python train.py --n_mels=64 --input="log_mel" --encoder_rnn_width=192 --decoder_parallel_block=false --eps=1e-08
Rows from block 6 of the audio encoder, named by matrix and row number. Each number is 500 + 50 x the weight over its row's rms, rounded and kept within 0 to 999. All counts start at 0. Numbers have three digits each.
# weight_ih_l0: LSTM input weights (gates i, f, g, o stacked) (encoder.rnn.1.rnn.weight_ih_l0, 768x384), inputs 96-191
weight_ih_l0.341:500500576440500500500621500500386416500500500500420500500500601500451500500465500500440656500373500500500500500500500549500575500500500500500500500356500596500500500441417500629500500515500500500500500500500466500500500406500500500500500500500437500500547500500590551500500500459500500567
weight_ih_l0.342:500614500500500501562500500500618500500500500500420546500500458500537500587500380500500500500500394500452628572500500403601500500500500500519500500500500500500500449604500500500500500500500417431500500500500500500500554500500500500500600500500500395500500500400566500500500500500500500500
weight_ih_l0.343:404500557500500500640500500500500500558500500546500436500500500500500400500500428500500500500500500509467500500386500500500500443447500500500500477500398500500500500471500500500500500500369500500500500500422549500500500500500500500395500500500500500500476500500500500500484389433500500500
weight_ih_l0.344:500500500401500500500430500500500500500500500500500413500500500500500416628500500594355500500414407500500500581500500500500432500602339500500500500557500500615500492500500500625500500500500503500500500500500399500500500500500500500500500500391500500500500500572500500500526596500500440500
weight_ih_l0.345:500500546395500459500500500480500500500500500500500500500500578500393500500500414500470500538500411500500500500500500604500500500579500500500500303500571500500462500500500500387500500624458500530500500500500575652454572500500500566500500500500500500500500500500500500563500500500500623500
weight_ih_l0.346:500500500569405428500500555500500500500500500500500500500388500500553500500500598500500500500500500556565500500500615500500500462500441459500553440557500500500500465500500412569500478455606443500500424500500500500500418586500500571421500500592500500500500500500500500588410500500500476500
weight_ih_l0.347:561500570586500500500500500500500617500500500572500500433500500574500500354500500500500500500606500500500500429500422500500629500338500588500500500409451500500500500500602500500500500500590500380500500500500500500500526598500500500500500500500407500500500404500500574601500419500500404445
weight_ih_l0.348:500439500500599496402500500500500458500500552500500500560500500500442658500506500500341500596500500500500500500543500500500416500586504500668545500327500500500500500391500500500500500443288461500500443500500343500557500500500577500500500559500500500538500500500535500579462500500675500500
weight_ih_l0.349:343500500500500443606406500394500456500500554500552645500500500500500500500500390500500426500500500500500500324500500536500613500500382500572500500440500438650500500500500565500603500500500500500500500500500500500500500605500500500500412500653500500538375449367500500561500500500508500500
weight_ih_l0.350:462429500378500500500404500635500500616500623500500500500500500500509500500500574593500500500579500500500508621500541500588500500637500500456500500500447544623500589500500382500376500350500500500500500500500500500500500500500500500500500596561500391500601500500500472500500500500566546608
weight_ih_l0.351:500500574635500500555500417401500500415346500500500599500500500500500500415355500412410500599500536500595593500418500500500500500500500405443443500500500500425500423576500500500500500591500436608500380500500500500500570500500518588500500500701500500550500500500500462416573500500500500500
weight_ih_l0.352:534500500611500500500500500500500500500626500435500500638500500500582500500500500394500500612500500591500500559500500616500500500500500500500470500500500461500500500500619500620500500500500631500500520500500500659500500500630459500500474500500500500500500500500377542433617500567500500406
weight_ih_l0.353:500500500500500405667500500500500500448500427392500526428664500617500500400500500500500500500610606500500468500407500500500500500500500500500417424500500500500500466500500500500541500500500500500500500519500610500500500500500375500451500500500506500500500500500441500573500500500500500500
weight_ih_l0.354:500500500400655500415429500500620602500500500500500500500500500585500534500572543500500500500316500420500500316500500500500500548500500500500500500500500500500500586500434504500500500461471500558500500500500500500500500500500422500500500500451500500500500469650500500613500500386500500500
weight_ih_l0.355:500500500500500375500500500500500500500500500500500500500500500500500563500608375500500609500500500578616500500500500500500321637500500500500500500500500583500500500500559500500537541632500500443500603500500500500500500500500500612500500475542500500500592565500500500388500548500500595500
weight_ih_l0.356:500500500500508500500573500500500500500409381500500619360500500500500497588500500500500500500395500500500500444500500500446500500500489426452500582500500500430500452500500500500500575500740500500572500500600500500608500500500500650500627500500500500500500500500500500500518535433500500500
weight_ih_l0.357:500500500500500637500500500373500500500500500500500397500455500500500500584500500500595500500500500500500500500461525500500500552500298406357378500620500500500500500500531500500500500500500500358615500638370500559603500578604500500500500500500500650500500500515500500397500500604500500366
weight_ih_l0.358:500500467418584583500500500500500500500358500500500500500611500600500500620427500500399500470500500500428500500581500500500500500500500500387500420500432500392500581500500615500500464583476500564483607500376500453500500500500500500500500500500500500500500631500500463500500500500500500508
weight_ih_l0.359:538500443500500500623500409433617450430500500640500401500500500500500500500500500500500386570500530604500500500500500500500542500500500500500500457500500372500415500500500500421541500500500500373614500500500500500500470500533500500483500405500500500500500500500500500500500500566500500547
weight_ih_l0.360:500500500500500500500500500661499441409500500500500500500352500500444500500500500500500500500500544500595369500500500500500708322430500500629500652540543500500449500518500500500500500500500500500500500588500500596500608631518500500572500553500500377500500500500500500500500500500500600619
weight_ih_l0.361:500500500500528618400500623471500500500500400500457500500534440500500500500514500549500500500555500500500450500361500500500431500500495500500500500604500500500500500500500517564500500500500568500500624626596500500500500500500500537372500500500427341500500573500500411578550500500500376500
weight_ih_l0.362:500500421500500500500500500500621500413545392500508500500598500413500500685500500500500500500500500500500571500500500500500500500500389500500500500500500500500500500500500399500500500521580500500500500500500500500500500500500342500500597500500500500500500582500500500500500500627500605500
weight_ih_l0.363:500459500500500418500371500607395597500500500500500500446500500416500500413408500404500472579500500500500447500415500571500500500500500500546580619500500500396500500407500500500500500500525500500500545500500500500475500500440500551500500500500662500500500500500500500500500500574500500569
weight_ih_l0.364:500413574500500500500500382431434500615414500500584500500500500500500452500500500416500500416500500596500400500500500500500389500323616500500500500500500500500621646500500586500500385500500500500500500500391500500500500637593618399500423500500500500567500549500500500500500500500500387500
weight_ih_l0.365:500500361500382500533500500444585500594456457442500500557500500453551500567500434500500500443431500500500537429500500500566500419500500500500500500500500500500500557587500434599500500500500500500500500453500341500452500500500500500500500500556593500500500600500408500500500500500500500500
weight_ih_l0.366:500500557500442679500500565500500500500414500401610573500500500500500500607500500500500500379590500500500500500551500500500650551500583569500500500426500500500500500500500500500500500500431435500500500536646500408500500622500500500500500500500500500500500500500459500500500614500404600500
weight_ih_l0.367:608500500500500500367500570414500608570462454500500364500500500500500500475575611500614500500500590500500539500500538469500500500629393505599415500500500500431395500500500530500500500396500500500500500500370500587500500500500500500500447500500500500569500500409500402500580500521500500471
weight_ih_l0.368:387551500500500426500500371598500500362460500476500500500500532500500500605500500500500500500500500500500540500500573500500535500585478500500500614552619549500500500500500620500434610500500500500500389554500555500668500500500500500500500500500500411500500500500401500500500500556431500500
weight_ih_l0.369:500356500500411500500500500500500500321500500500500577500610500500455602500500500500500500500500500500545634500500609410500500584500500500500472576500576500500392500500500500500500405500500500500500365458342500500500500500479523500455423500446500500500500500500500359500500500500500500500
weight_ih_l0.370:476429500500500500500500450500589500452500649389500458408500500500500500500500500500500605500335500500520500500436500500500500500401500500500500500551328601500500500500408500500500500500601500448500401559500500500500500459578500500617500500424553500500500394500500567562500500500500500500
weight_ih_l0.371:500500500500500423500656500500500598500644416529570500500429500500395500500393500601605430413415440500500500500445435500500500500500500500500499500482638430500500579500500500383500546500500500366500500500436500651500500500500500500500566500500408500500500500500614500438500550437500500500
weight_ih_l0.372:415500323500500500500500500500500500500500408500500381500500500500500500500500500500500394500606500500500569500500500500500574376500416500409614500367500500500537500373500401577500500500500500500500500500648550500500598608500561500500408500500656500500500500500566500402500500500500500545
weight_ih_l0.373:500500562492500500334590500500500500500500500457500400541387569500357500500500500500500500420500578500500500500559379500500442500411500616372500611598500500500500442500500500500538500500500456625500500500581500500500500417500500500500500500471500500500411500336500615500500586335517500500
weight_ih_l0.374:500440428460410500500500319500500500500372607500500500500606577500466418571500500551500500500500500500500620500500500444500500500500415500500445500500500500500500500500500500500500379500500500500500610397500500402500500500500599432572500327500500339500500500500500500500500500500500500500
weight_ih_l0.375:424500500500361417500618388500448500500500464500428500500500566441404398500452500500500392380500500500500586453522541588500438405500500559500500500500500500500404500500423500500516500500500420424574500419500500500500500500477500500500552500500500500500500584500529500500544630500500500500
weight_ih_l0.376:500500500500500500500435500542500500500500500500421500500500500414500500500500500500500526500500500500565500587500500500500500611500500500500500500573500500500500395500500385500500527410500500500359500609458500500500500589500500500500500500446500500434602609392582594500500500591641500430
weight_ih_l0.377:500500500591500492500500500454500500500500460500500500500500500500500408500500500601500500500500406500500500560500500500500500500500500500500500532500556439425445567500500500500573500520500500500500437500441500500500401500606500500610599500500588643500418500574443500500550500500500500500
weight_ih_l0.378:500500432573500500352500500500500600500500558500500500500533500500500500603500500500500500430500500500500500500500500470550500667500534500500482500500500500500567500500631500659500500416500500589500500500500500500580500500500500649500500600500500500422500572385500562500500500623442500500
weight_ih_l0.379:500500500583500500500500375500500500500500590473500500500500500500414500545500500579408500500500636500392564500500500500500658500500361500500500500500500632490500500500500500500500500617605500605500500500443500500500500608353500500500500500500500602500512500500500500500500500500500500500
weight_ih_l0.380:500591500500600500500411547532500609500500500500500500500576500500500500411500583609561500590438500500500597500500565374410500500500500500690500412500500400500500500727600500500620500500500500500500500500500426500500612500538544389500500500500500500374500500500500500500500500480644436500
weight_ih_l0.381:500413500417500500328500390500500500500500363500500500560500413431657500500500500500547500500500500643500500500500554500500500661500500500534500500429500500500500500500500577437500500500500500552500432500500572677534583548500500428500500500500445500601500500500500500500413500382500409500
weight_ih_l0.382:500598500345500500500500500589500524500500500567593500535500500343469500500573500453500450500601500500379446500500415500476357432500500667500500500572549500500500500500500500500372500500500435500500500382500611500500500500500570500500500627500500500500500623500500500500500500560527500500
weight_ih_l0.383:500596500500500500500500500368500637500500500399500500500624500500500500500500594500500500500578500500500685500510418619500500557500500500500500500500500475500500421500500500591500500500500440619500500500641500448500500583500590500500500500394500500500562500500500500414429500500500500500
weight_ih_l0.384:597500434559607500500581500500405500593500562442388500500660500500500500500500384500541403500453500500500500500500592500500500500500500354424500500500500500561500500500500500617500500500500500500560500500500500500500597500637500414500500500459570500500417500372537597500500601500400500500
weight_ih_l0.385:500500500500500500416571500422500563500500500325444500577500500500500500500500615500500500500363500500449500589432500500500500500500535500500587500557500500500427500500500480500500500417419500553500500500500500500384500500500500390639500500500538500500593582500434527500500500481587604500
weight_ih_l0.386:500500500500500444500500409500500500500500500500500554500500424500500655500500500500500500500500565435441406500500500560500500500500617500500500500500500500500338500416500500500470500500500581417500500500500572500500500500500500453607500500500437423500500500500500586500500500400500500402
weight_ih_l0.387:500500500500559500500584595500500500425500500500500470397500500500458500500500641500500500468500500411500500500500537500500500500500433500500500372599500500500500500500399500500500500500500500500500500500500644574423612500500500545500433500500500554500500500500410412363500500500397500500
weight_ih_l0.388:500584500500500500500500500500445500500533500428500500597396500454500476500500500500459389500500555500436500500444426619425500440500500438421425500500597500500500500500500511500500582500500597500552500386500368500500579564500500500500500500500354500603443500403600500500626500500500500500
weight_ih_l0.389:500500500422423500586535500449500500430500500410433520420451500500421500500500500385500500500500500407500500500546500445345500500595500546500404569500500500500615500500500500500500559500500671500500554500500354500369500500500500435500500395500500500500500566591471500500500500500500500500
weight_ih_l0.390:500608500511500625458500500500500500500463500384500500500500500500500750500401500379500500500500559500500500500500500547500500461500500500500500500500500500581500500500500500500500500500500609500500500500500500500384500500362500500654594378409619629500500500394500500500500500500419500342
weight_ih_l0.391:601500500500500500500500500500500500442655500491373562500500500434500500500500500500527365603500380500615500506500445353425618500594500500500500500500500500500500470500500500500576500500500500612500562455500500500500500618596562610500500604500548500435413500500500500500500500589524500500
weight_ih_l0.392:500428500500500500500500564500468500407500437500361500500500620500606540500500517595380500422500500500423500500360579324451453402500586500500381561367500500500500500500500500571500500500587500500628500398500500389500500592378566500500500412500396500458500500468444500354500500500500500500
weight_ih_l0.393:500500500500583395500500406500444500500532563500500500500500410500406500500606390500500602582500500500500500555500491476500425500371500500500500500569500500566500455500500500500500410500500500540500500500353500500500500500562500500500607500500625500500500500500500500500588500563613500500
weight_ih_l0.394:500380403640547365500500500587500500500466500500500500500500431500500500500500610500500500428500500500418500500500500535500500500595500419408412404427500500416500500500500570500500576500500500500500500500369500500500500439500500500500500500500500500500500556500500500500500500500500500500
weight_ih_l0.395:571552547544460500500412576500348500500500500500393500500500599500463500500580347500500500500415500580611500418555500500429500500500500500500500500389500500567500500500500500366500500397500366500500500433500598350500500500500536500500500500431500418390500500500500404500563500445500449622
weight_ih_l0.396:422500500469500411500500500373500615542500538634500500500500500500500653420500500500500500500500500500500500500631500500565549500428500500414500500500430500500500500537500546500500429500423500422500454500500500500500469500500500500500500500500608500564500500500500500500500422500500500500
weight_ih_l0.397:500500500500500435500598500500500500580601500500500500460409500376500500437500500500420500500500577500500500500500416500500500500500500571362563500500500585500449378500500500388500500583500500648500500500500539553500500412500500500500451500500564500500500448500452402500500500500500500500
weight_ih_l0.398:500567500500500500500401500500603500500648411500500500500625500500500500599500500411500500500500421406500500500413500582500500500406541500414590500500500500530500500591500500500570500623558483464399500500500500500500500500500500407500500500594500520500423500500500500337528500500500608500
weight_ih_l0.399:500546582592412500401500500500412433500500500500596500500568579500500500613500500412500500500411428500394500500555646550579500500432500396500500500561500500500500500500500617500500500555500500500500405500566500500500335588500500500500500500500500500500500500420500538392500548500598500500
weight_ih_l0.400:500500581500500580500582500399500500500500500500530630584500515396454562500658500352500500500326500583559500590500500566417608399500541500500500441455500430500427500500500576500500581629500429500500500500500500500625500636596575389500500543500500500500500500500500503500500500638381500500
weight_ih_l0.401:500500655579597569500500500543500500381500500500575500500500500500440639500593500500500376500500500500500500500500500547569500500615500500500500500500500500410500580500500539500500500428445585500500500500500500500500561547500500500500500500500500500500500598580500500500500500622570500500
weight_ih_l0.402:559500500514500500419589500500500500470500500500599500500403500500500500500500531500500500500610500500500500500462631500500500500435500500500554500500500500500533500500500500500500640500500500500500500500500633500556500500563444500500390500500500500400500500500613500500588500500500500597
weight_ih_l0.403:500500431500600500573500500500395460606301500500500500500378500528500500500500422541500500500500500500500424500579500533500500500500500500572500500500500500500500549500500500381446500500500500406500500500500359426500607590500449564585410598500500589500500500470525500584500500500395500500
weight_ih_l0.404:578500500500645500500366351500608500543381629500500399549500500500589500590500500500500550391379446500500500613500500606500598500500500500403500500500359500533635448500500419500500500500500500500449500500414500500631500500500500449500500500382500400500500500500500500500500500500666557500
weight_ih_l0.405:500500500500500500539500500500500449500500500500500500500500390380500500500500500500500545500500500608417332500500500572418398335500612500500500380500374500500618500500500500500500500500624500640500500500500500500500500477500500500500682500500500500500500598500500575500500500500500500500
weight_ih_l0.406:394500500500373476500500448500500500500500658406408500500494500500602573467500500500500500500500577402350483500500403500500500500500500500367500500500541500500421500500500500500500500369538376500500500476500500500396500544500500500545469500550500561588532500500500500500609500500500605500
weight_ih_l0.407:500451540500357421500589500555500387500500500593500500500594500500477350534576500409382500500500500500500500500500500500500500431500500419500500381500500500500500500500294500406500500500500500500500436500500500500500500500500453547585434500500500500437500500500500500500500454500500500609
weight_ih_l0.408:604560500397521500433418500500626500500500500442500500500500500390385500500500500381500500605500500500500500500500500597459500618500403500390500602498500424500558500500500500561392500500627500500500417403500500329500500500599500500500500500641500619500500500500500500500500500430595500500
weight_ih_l0.409:439500500500461500419500588500500500500604500500381500500500608601500500500500443500500500620500459500500500596500571500500500500500393500500500500500500500500500500500500500500619557500500500500607500500500500500500630439552431500500500500500500500445500476500500500500500500380500500552
weight_ih_l0.410:500500500500500441400497500500622500500500501388500500500450500442500500500572500611500500591500531500500395500500500500380500500583500462500500500500500500500500500500500570500500500345500500500402330465500500500402500500564500500500307378500500443500500500500580500407500567500500662500
weight_ih_l0.411:460628430500500500500500500500500500551500590372500614500500500500548500500500500500500500500439500500500418500500606500500500500500500500500500500500500500604500605500500500500500409500500500482500500500649500500321434500500500500500500407500500500432500552500455500422500500500500500500
weight_ih_l0.412:500347500500500500500500407500500408500594500500366500500422399394500587500500608500500500500620500500437500405439561385500500500500405500500500500598500500500500514397500500500500500500585500624500500500500500500500570500392549568500500656500500500500500574500428544554500500447500500500
weight_ih_l0.413:572500500500370500500377441383500570500561500422500500500519500500500500500563500500500617421585500409500547500508500500500500597500500500500500500500425558444500612438406500500571540500500500500500500595608500500500458500500555500500414394500500500433500442500500500500576500500500500500
weight_ih_l0.414:500500500500500429500500500604540500460500500500500500500500550500500500500500668500500500500410424500500500500500500500579627500450500500500500569500500369595500332388500500531500500407500640500500500500500377406500500500541500500500500500640500500500500500500500388386450460500500500500
weight_ih_l0.415:500500414615500500500500500500500500500500500500449500500432500500500500500500500590500453500500335500500500500500500500500601500500500500470577483500500595500500500657379559588585500500599500380500500500500500500544593500521500500500500500500380500500565394500626500601500541500500500500
weight_ih_l0.416:500539500645531500500650469500591500597442500500500500500545500500500419500454329500500500500593519594500423500572500500612500500500500571500500368500607500579582500500500500371500377500500358620438500500544612500500620500539557500500500546500500500500500500500443647500500500500500500500
weight_ih_l0.417:500500624500500500399605500500500500500500500500500618500626500500500500564497500382500500597500500500500500500500606500411500500500500500579500296417500500500500500661500500500567445500499500500500545500583500500500406502529587500500500617432500500500500420500500500500500500500500500645
weight_ih_l0.418:427500500500500396363500571571437500356369500500500500633500500500500500429500500596500500504402500500500500500442500500535429640500620500500611500500500500500586500500458500500500500500441500598389500500500500500434524500500469438500500500500561500500431500500500500500500601419500500500
weight_ih_l0.419:500522500500500500500500500568500500589500500500500640500500603500500500500500500500500500500500500500436500610500500440366557500500500500500500500500500318500500439432500500500500452500500500500388500633500500573582606500500500663500500500500587392387500500500500500509500500500500500500
weight_ih_l0.420:465588437500563500561500572500500500500500500500500500592633500500500500577564500500576397500500500500580431500500500381500436500500500500500420500500579500462442433500431500500431492500500500500500500500500500500500500500500500500439375580500578500500638500425500500575500566389500500500
weight_ih_l0.421:500500565500405373500500500500500500500500555575500500500500500500500500572500500500581539500403500500557500585500500500500500440500500370500500500625500543500500500568407500500500500500500500500347500500573500399500403500500398500500500410500408500438500500601500500396590500574500517500
weight_ih_l0.422:500500500500386500500500500500500500635500500607500500500500500500500316500500568585500616500500500500500500500500500545500442500464500500500500625620500500649500500500500500613500500370470500500500500500459500500500500500392500598500500500567500500500567500500500500500421500500500500500
weight_ih_l0.423:500500500500500500500500555412500342500500618416500500500500441568500521500500393580500500500500383549500500500500611500436500500500596500500537623500500604500500500500500654500500433500500500633500500605500447628500458500500526500456332500534500544589500500500500442447472500500500500500
weight_ih_l0.424:500500500500544500370500500500500572500500500596500500500500500500593500500500500500396500500500423500618500500500500500500500500500500500589472399500500500500500367500500411500500564500500500500500500541500650500500500500500500500500500500601500500500500500500500500500500411500500500500
weight_ih_l0.425:493500500500500500407500417500576500500500491500500500500500500500371462616548500500500366500360371432377500500536438500500626500500500486564500500391427500544500500500602384500500503500500500500318407500500500500416500500500500500500500500500500500500500500500500500500423500500500500500
weight_ih_l0.426:435500396629500500500500500389500500500500500500500500560500440500500565500500511500500417393568554629500500570550500500500500500500500500428500500546452410500500619328500500500500500423500500500500574626428500437500500500449433500500500500500500386500500500423545500500500500347500500500
weight_ih_l0.427:500500387500500500500445500500500500500500401500441587608500606568500500500612500567661559593403500500541500500500500500500385500438619559500624500500430500394411500500500500500500500500500500500418500500641500577500500558500500551500500500534500526500500500440468500500585500500500415500
weight_ih_l0.428:596436619465500500500437500500407500500410500500449500500500500369432500500500571500500500566500500500406500366385500500500500500500500500500500500451500500431500500500500362605500500500587500353500600500586592500500500500500462432375457448500500500424500500444416500500500500500500556500
weight_ih_l0.429:500500500500412500597500595500380592500500500394400500500500500396506500500500500500500373500500500500500606500500500500500500415406500500586500500406392500590500500383500500551500500500500500415500500500574500592500403500500500500427622602500500500500500500500500500500500482500500500500
weight_ih_l0.430:500500425500500440554355500500500500500500500500500500500500415500568435500500500551500500500500500448500500500500500500500371500575500500557444500500500618478500500410500500708500500500563500500500500500371594404500679598500500576500627500500500446500500584415500368500500500500500500500
weight_ih_l0.431:555579500332500459574500389451488500603441500500500583500500606500500380423555609500500500500500500500500443500564352500486500570601500396500500500500603444500563444500500500500500500500500500500500500569628500464500500500500384480500500437429404500412500641500500480500413500435500500447
weight_ih_l0.432:500500500500500578500500458500500500500624500500500581615500416500500401500500500500397500500500611410465500500500500500500396500500500500564500500500500500684500584562500500421577614607500500500500567500500500500500362500443500500500500380500401500500642500500500500500500500500500500500
weight_ih_l0.433:558422333500574438500500500500500399500500430500500500500500357500500500407617500601589500500580500500500500500500432500500535557500500500500500500500469500500500500500500577500584500500424500500500500500547346500594645400541500629500500500500567349500500500500403536500500500500500500500
weight_ih_l0.434:554500500500500500566500500500445500500500500500500418500642500500500500500500500500500500647500500398500500500500500423500500500500419500500458590500500500500385404500500500569500500500500500500500500500500500500500500500562500500555500500500500578594500500500500500500500500500500500424
weight_ih_l0.435:567613500500362392542541500500500358500347500500500500551439500500500441500500500500500500500500500500500500500500579500500500569348543500382500621500500500500500591500500500500500500500600562388415500440500566500500500500500500500500576407500500500500500500417435370500623500500459500456
weight_ih_l0.436:646500500449419418500500480500500500500632500500500386500541500500500500408368500500500500500500500500500444500500500500500585426395500500450580541380606500500500500500548574555500500448500500500500500591500500601623500500550500500500584500463604500500500500500500500500276364500500500500
weight_ih_l0.437:477404500616500500500405500500500500500518500500500500500550393500556500446563442500500500500500617500500357500429500500464500500500500500406500500500500500500500429592500500500500441500500500421547394500500500500500483469500532500620500500558383500500602500424500402500500500500443523431
weight_ih_l0.438:500500500500500500500448500500500500609618500500500500519500500500500500500500500500500500500388368421500560500500500500500500500500500500500500500500500500589420397500500500403500500500500500500500547428500500500500500500500578704500500500500500500561500500500500500500500500500500587500
weight_ih_l0.439:500563500500541303500409616500500500560500423500500500500500442500420500500500567538500500500500500500500500500426500500500500500549500500607500556500500500500500500500525500500584500585500407500406500500500408500564500500500562500500500425500500500500335500500500500549500639500355500574
weight_ih_l0.440:500539576403312500500500500500500444500500500500500500500500500536500532500500500500546500500500653500500464500500500500336500500500500500523436380500500500500486500500531500636500500500500500374584500500500462624500523500433572500669500500500526500500500575557500423500500500471500621500
weight_ih_l0.441:500500500500500500633500533500500372500500444393500500545500500402500500500500500500500500322500500500500500500474500580500413500500618396384589590500500500405500500426356500441500608500500500500566500500500579500610415536564576500500584364500500500500464500397549500500500500500500500421
weight_ih_l0.442:500500500500500500500623553500500420616500500572500500635500500500500500500500500500500500500500500500500500500500500500500468500623500579500500500500500500500394500500370365624607500631500500500500500500554409500498500500500500500574500500576500500500500500446556334500500500500500500557
weight_ih_l0.443:423500500500373500447392597405500500500500453500500529406500500500500460500500409500500611500500500500424500554500500540548500500500500500385531602572500419500518489500500500413500500589500500500500632500500470500606500350598500500500500500500500500500500500611500500500500500543431500383
weight_ih_l0.444:440595500500500500500500500500560500500500582500500500556500500500500500500656500448500500652500500500431500396500632500591668500500500438500500500500500500492500500606500500500500500500500500500500525500500500500500427500539500500500500500500618500421500464500618500623500500500500500500
weight_ih_l0.445:500464500477530500500500563500500500500500582500593552500551500500500500500606471500500500557500588500500500500500590500500500500399500556562500500500500500500500500568500405500575500500500500590500431607500500500581500500500500465388397500500500500500562500500500500500500500500401380450
weight_ih_l0.446:500425556500500500500500500500594500500500500500386383500500421500500500372500500500500413454464420500500500420613500392374500500500500500353500500500429563500500500500460500500500500500500500554500500500537500563500500500500500526500404406561500500500573500500534500500500500500500500500
weight_ih_l0.447:397500500457500500500500500527541447500500594370500500500500500500500500500500500556572500500436528500409500500500500500500500500500500577500591606500424500500614500514500500500364672594376500500500360500500500500500664500500500435500500500406427500414500500500404500500500500500500500500
weight_ih_l0.448:500500500583500500389610500500500500500500500500589461500500500500500500500500500500500500500441500500500500477500500500500598500500500500470500400500500500500500608500500632500500500500423500584500350616500500559500500412500507500500500500500500500500500500500500500529500500662461500500
weight_ih_l0.449:500379500438500500500500500650410500500560500500597500500500500500500500421500373500500500500500399500618500500500429500500500500500427500500500500565500500485500500568500651500500584500500500500500500344557500500500513407500500500321500500500500500500500500421500500500500500500466500500
weight_ih_l0.450:500500500500403500500500500500500500500500500500500500595551500500500500500437500500500500500500642500374500500500538500500500500500500500500425437500500500416500500500311500549635637500500500500500500500399500500626500500500597500500500500618500500500500500500500500500500500500500500635
weight_ih_l0.451:500500500500500500500500554500395500374328405500500500500386500598500500500500500500500500546455500468426500391566544500500469500500500500602500500649500500407440500500500500537564500386541440500375500500500500500500563500388500500500453416552500497500420500343587500522500500500500500500
weight_ih_l0.452:500500500404500500432610500500475500533500500372500500438500596632441500500369500500500500607500567500398500416500500500435500402500500412590500500500500500500500500548500500500365500500452500500500500584500439500627347500500500658500500500500500390382500500500500500570500500421387500605
weight_ih_l0.453:500500500500500500631563500398500620421439578500616500550500500500500605500500500500500500389500500500451500500500500595365500500407433538500549383500500563416437500500420500545500500560605500414500500500369427500543500616500449500500500595441554500405500500500399500500604593500415553500
weight_ih_l0.454:500374374413500500413500500500500500500500500500500591500500426500419500500500570406561500500500500393500500500381500500500625500500500500500429500500500500500500500500500347500500500500500632500500561500458500500560500500500568500500368500500607500500425589500421593500500612500500500500
weight_ih_l0.455:500410436500500500500500434500500500500422535392500385500500500500500587422500401500500500613500500500500500500500348500500500500500437500500423373640500500500505598415500500638646500500446500500500396500419500500500500500500500500500409500500500500500500500500500500500500500500500469500
weight_ih_l0.456:500655425500552449500565500558500500500500555500500500500386500500526648500500500500399538393500500649427500500500428392500500500500500500500500500568424466443500500500500500500500430500500686500500500385500500500500438500500604500500500500418588500500500500500500500453500500500562500500
weight_ih_l0.457:500444500630500500500575500568337500452500500500500427500389500500500500500360500500500500500564519606500500586500500500500500500412500500500500500439500500500500580500500500500500500500500565351500500500448500500588500500648500486608500500500500500448539587500500500500500500500552500500
weight_ih_l0.458:438500500500500500500500500500500500382500500500500500500422500589378500500636394392500500500500439413500500500540500500500500500500446500500410500500500500595500500500631500500420442500383500500500500500500500500500688500500500412500500500500409500644500500621500500546500500467466500500
weight_ih_l0.459:500500413500500500429500500408500500500500444550570333443500500500500500429500424500500500500500431550469500500594500500398500594548500500500572500500500500500500393342567500500570426500500500500449562500500397500500500500511500500500500500500500500500500500500500500500626500500387579500
weight_ih_l0.460:500500654500500500500500500587500433500500616500328500500500500564434500500500500554500500500474500500569489500542500500500500500500500500500500447548500500500500500500500500500383463500533500500500500500434500500500673373500500500500500500620500539387500434421500605500500500481500500500
weight_ih_l0.461:500500500500427500500598426500403367500500500500598500547613500548500500500500397500500500612500500500500500500500591500500500500500500550500500397500500500543500500500500500500500500413500500500500450500500500500500395612500500500500500428500500500500500500370500500500381500500500438500
weight_ih_l0.462:403500500500500500500500500585500500500500568417500500500500583500500500500500600500399500500497500500500500500411583399500500607442500500500500500500609500500554500500500500500442409588500557500500500500500500500500500500385500500500500500400500550500500500500500606500500500500466500459
weight_ih_l0.463:500408500500500500500500500500500412500421500500448586500511513500606500500500500599500593500500500500500500427500500436551500500500631500500544613500500579425500576500500500500500578500568656500500415500500500500447500399402500500500500500500400465440500500500452619500500552500500500417
weight_ih_l0.464:500363500607500500438500500500627407560500544583500500500377370500603632542417500500351558500500500453355592500500500500500500500500500500500590500446500500500602500500500553500571500500500412500500576558460500401500562624500434587500500565471500550648609595500422500500500500500500500500
weight_ih_l0.465:500500500500437500500500434500500456500577500453616373615628500500500500609500500500500500500500500500611559500369393500500500500423458430500451574500500500500393496647377360500576458681500500500500572500419500500500500500515500500500500500500500500500500500500500500582587573500500500416
weight_ih_l0.466:500500500500500644500669432500500500433500500500414500374366649500500500500500500542500509500500500500500580500416500500409500500419500500613500500611500500500500500500500500500448542375500500500366500500500500418500500500634500500500500500500500500500500608419500500500500500586500500500
weight_ih_l0.467:500500500500620500500560500500597559500583400500500427426500500500413500500366500500500442415500608500500500420500500500500369385524500402536500500500429500500500385500500587398500500509500500500500500337593500598500341500500500643500500607674500500500500500500500637406500500500563500500
weight_ih_l0.468:500500500500500583423500621435442403410573500500558500500500500413500500500606500500500500500500500560605576593500500500500500500500500500500451500500500410472500500378500500500500434500563500500500500500500500381500500500440589500500374500500500432631407500500558500500481500500589551500
weight_ih_l0.469:500500416500450500607500500500424500500500542500500582500406500582500500500500500574500500431500500606500500500500500500632500500454500500500577500428500458500500537500500587610361500500387500613592500387500500500423500500500500500500500500500563500500587500434500423563500500500500500500
weight_ih_l0.470:418500500500500500533500430500457500572500541590500500500552400500500604500500500500500500500500500404500566500500597421500500500500547500384426500500500500417500572419500500500500621435500395500601500500500500500500607407500500452500500599500406500500500365415432500500500449500500500500
weight_ih_l0.471:500500553575500377500500500500500445500500500500579418445500548613500500500500500500365500500500484500548599500500500500509500500500500500418500500500500592500583500500420500481500500500500500500500500611500500500500500500500500500500500500451500505587433565548582500500500572620626500376
weight_ih_l0.472:500500500500500500628500500500558500500500500500584500500500500500500455500416500500500568575500499354500430500500458432500500566415500408500442377500500500446500500615500500625500500500500500500500500578500500500500500500500500500500500500470500577500577452500551563500500531355500500500
weight_ih_l0.473:500500500500500449600500500639500500500500433593500500500500500500500500500500636500401563598500500500434500500500500408413500500500500500500500500500376500500461589630576500500412546500607500444500500500500500500500500407500500500500500500500470500557500559500500500500500500500500500424
weight_ih_l0.474:369500500500500378500500500500500500500500500500417369500500500500560500500500598500500500500466549500500500390500500500500414500500500500500500500500500568500500500500570500435551500431616500457500500500596500364500500500500602500533500500500667559404500632618500500545500468500395500373
weight_ih_l0.475:660500500628621500500383468500572365500500500500500559500500443563404500500571568470585500524528500626500438500500500500588500500580500500500590500500500574500377440407500393500500500500500500500500500500581500593491620500500403500500500500500500500500500500610439450500500500500500500500
weight_ih_l0.476:500500431500561500400500500500418555500500622500500553389635500432500541383500375611500500394535500500500500500500500500426556500559596500593500423500585453500500563500500500500500500500500500500500500500500500500500500500542500500500586500500500500500500635392586436500500500486500500302
weight_ih_l0.477:500500500559500500500621500432500500500533500500500500441500396500500605391500554500500500500508500500500500500500500500500564500606500571500608500476500500500500610500500500560500591500581500500500500429500500500500676500649500438500500500500500500500569500500500500500404500500500500500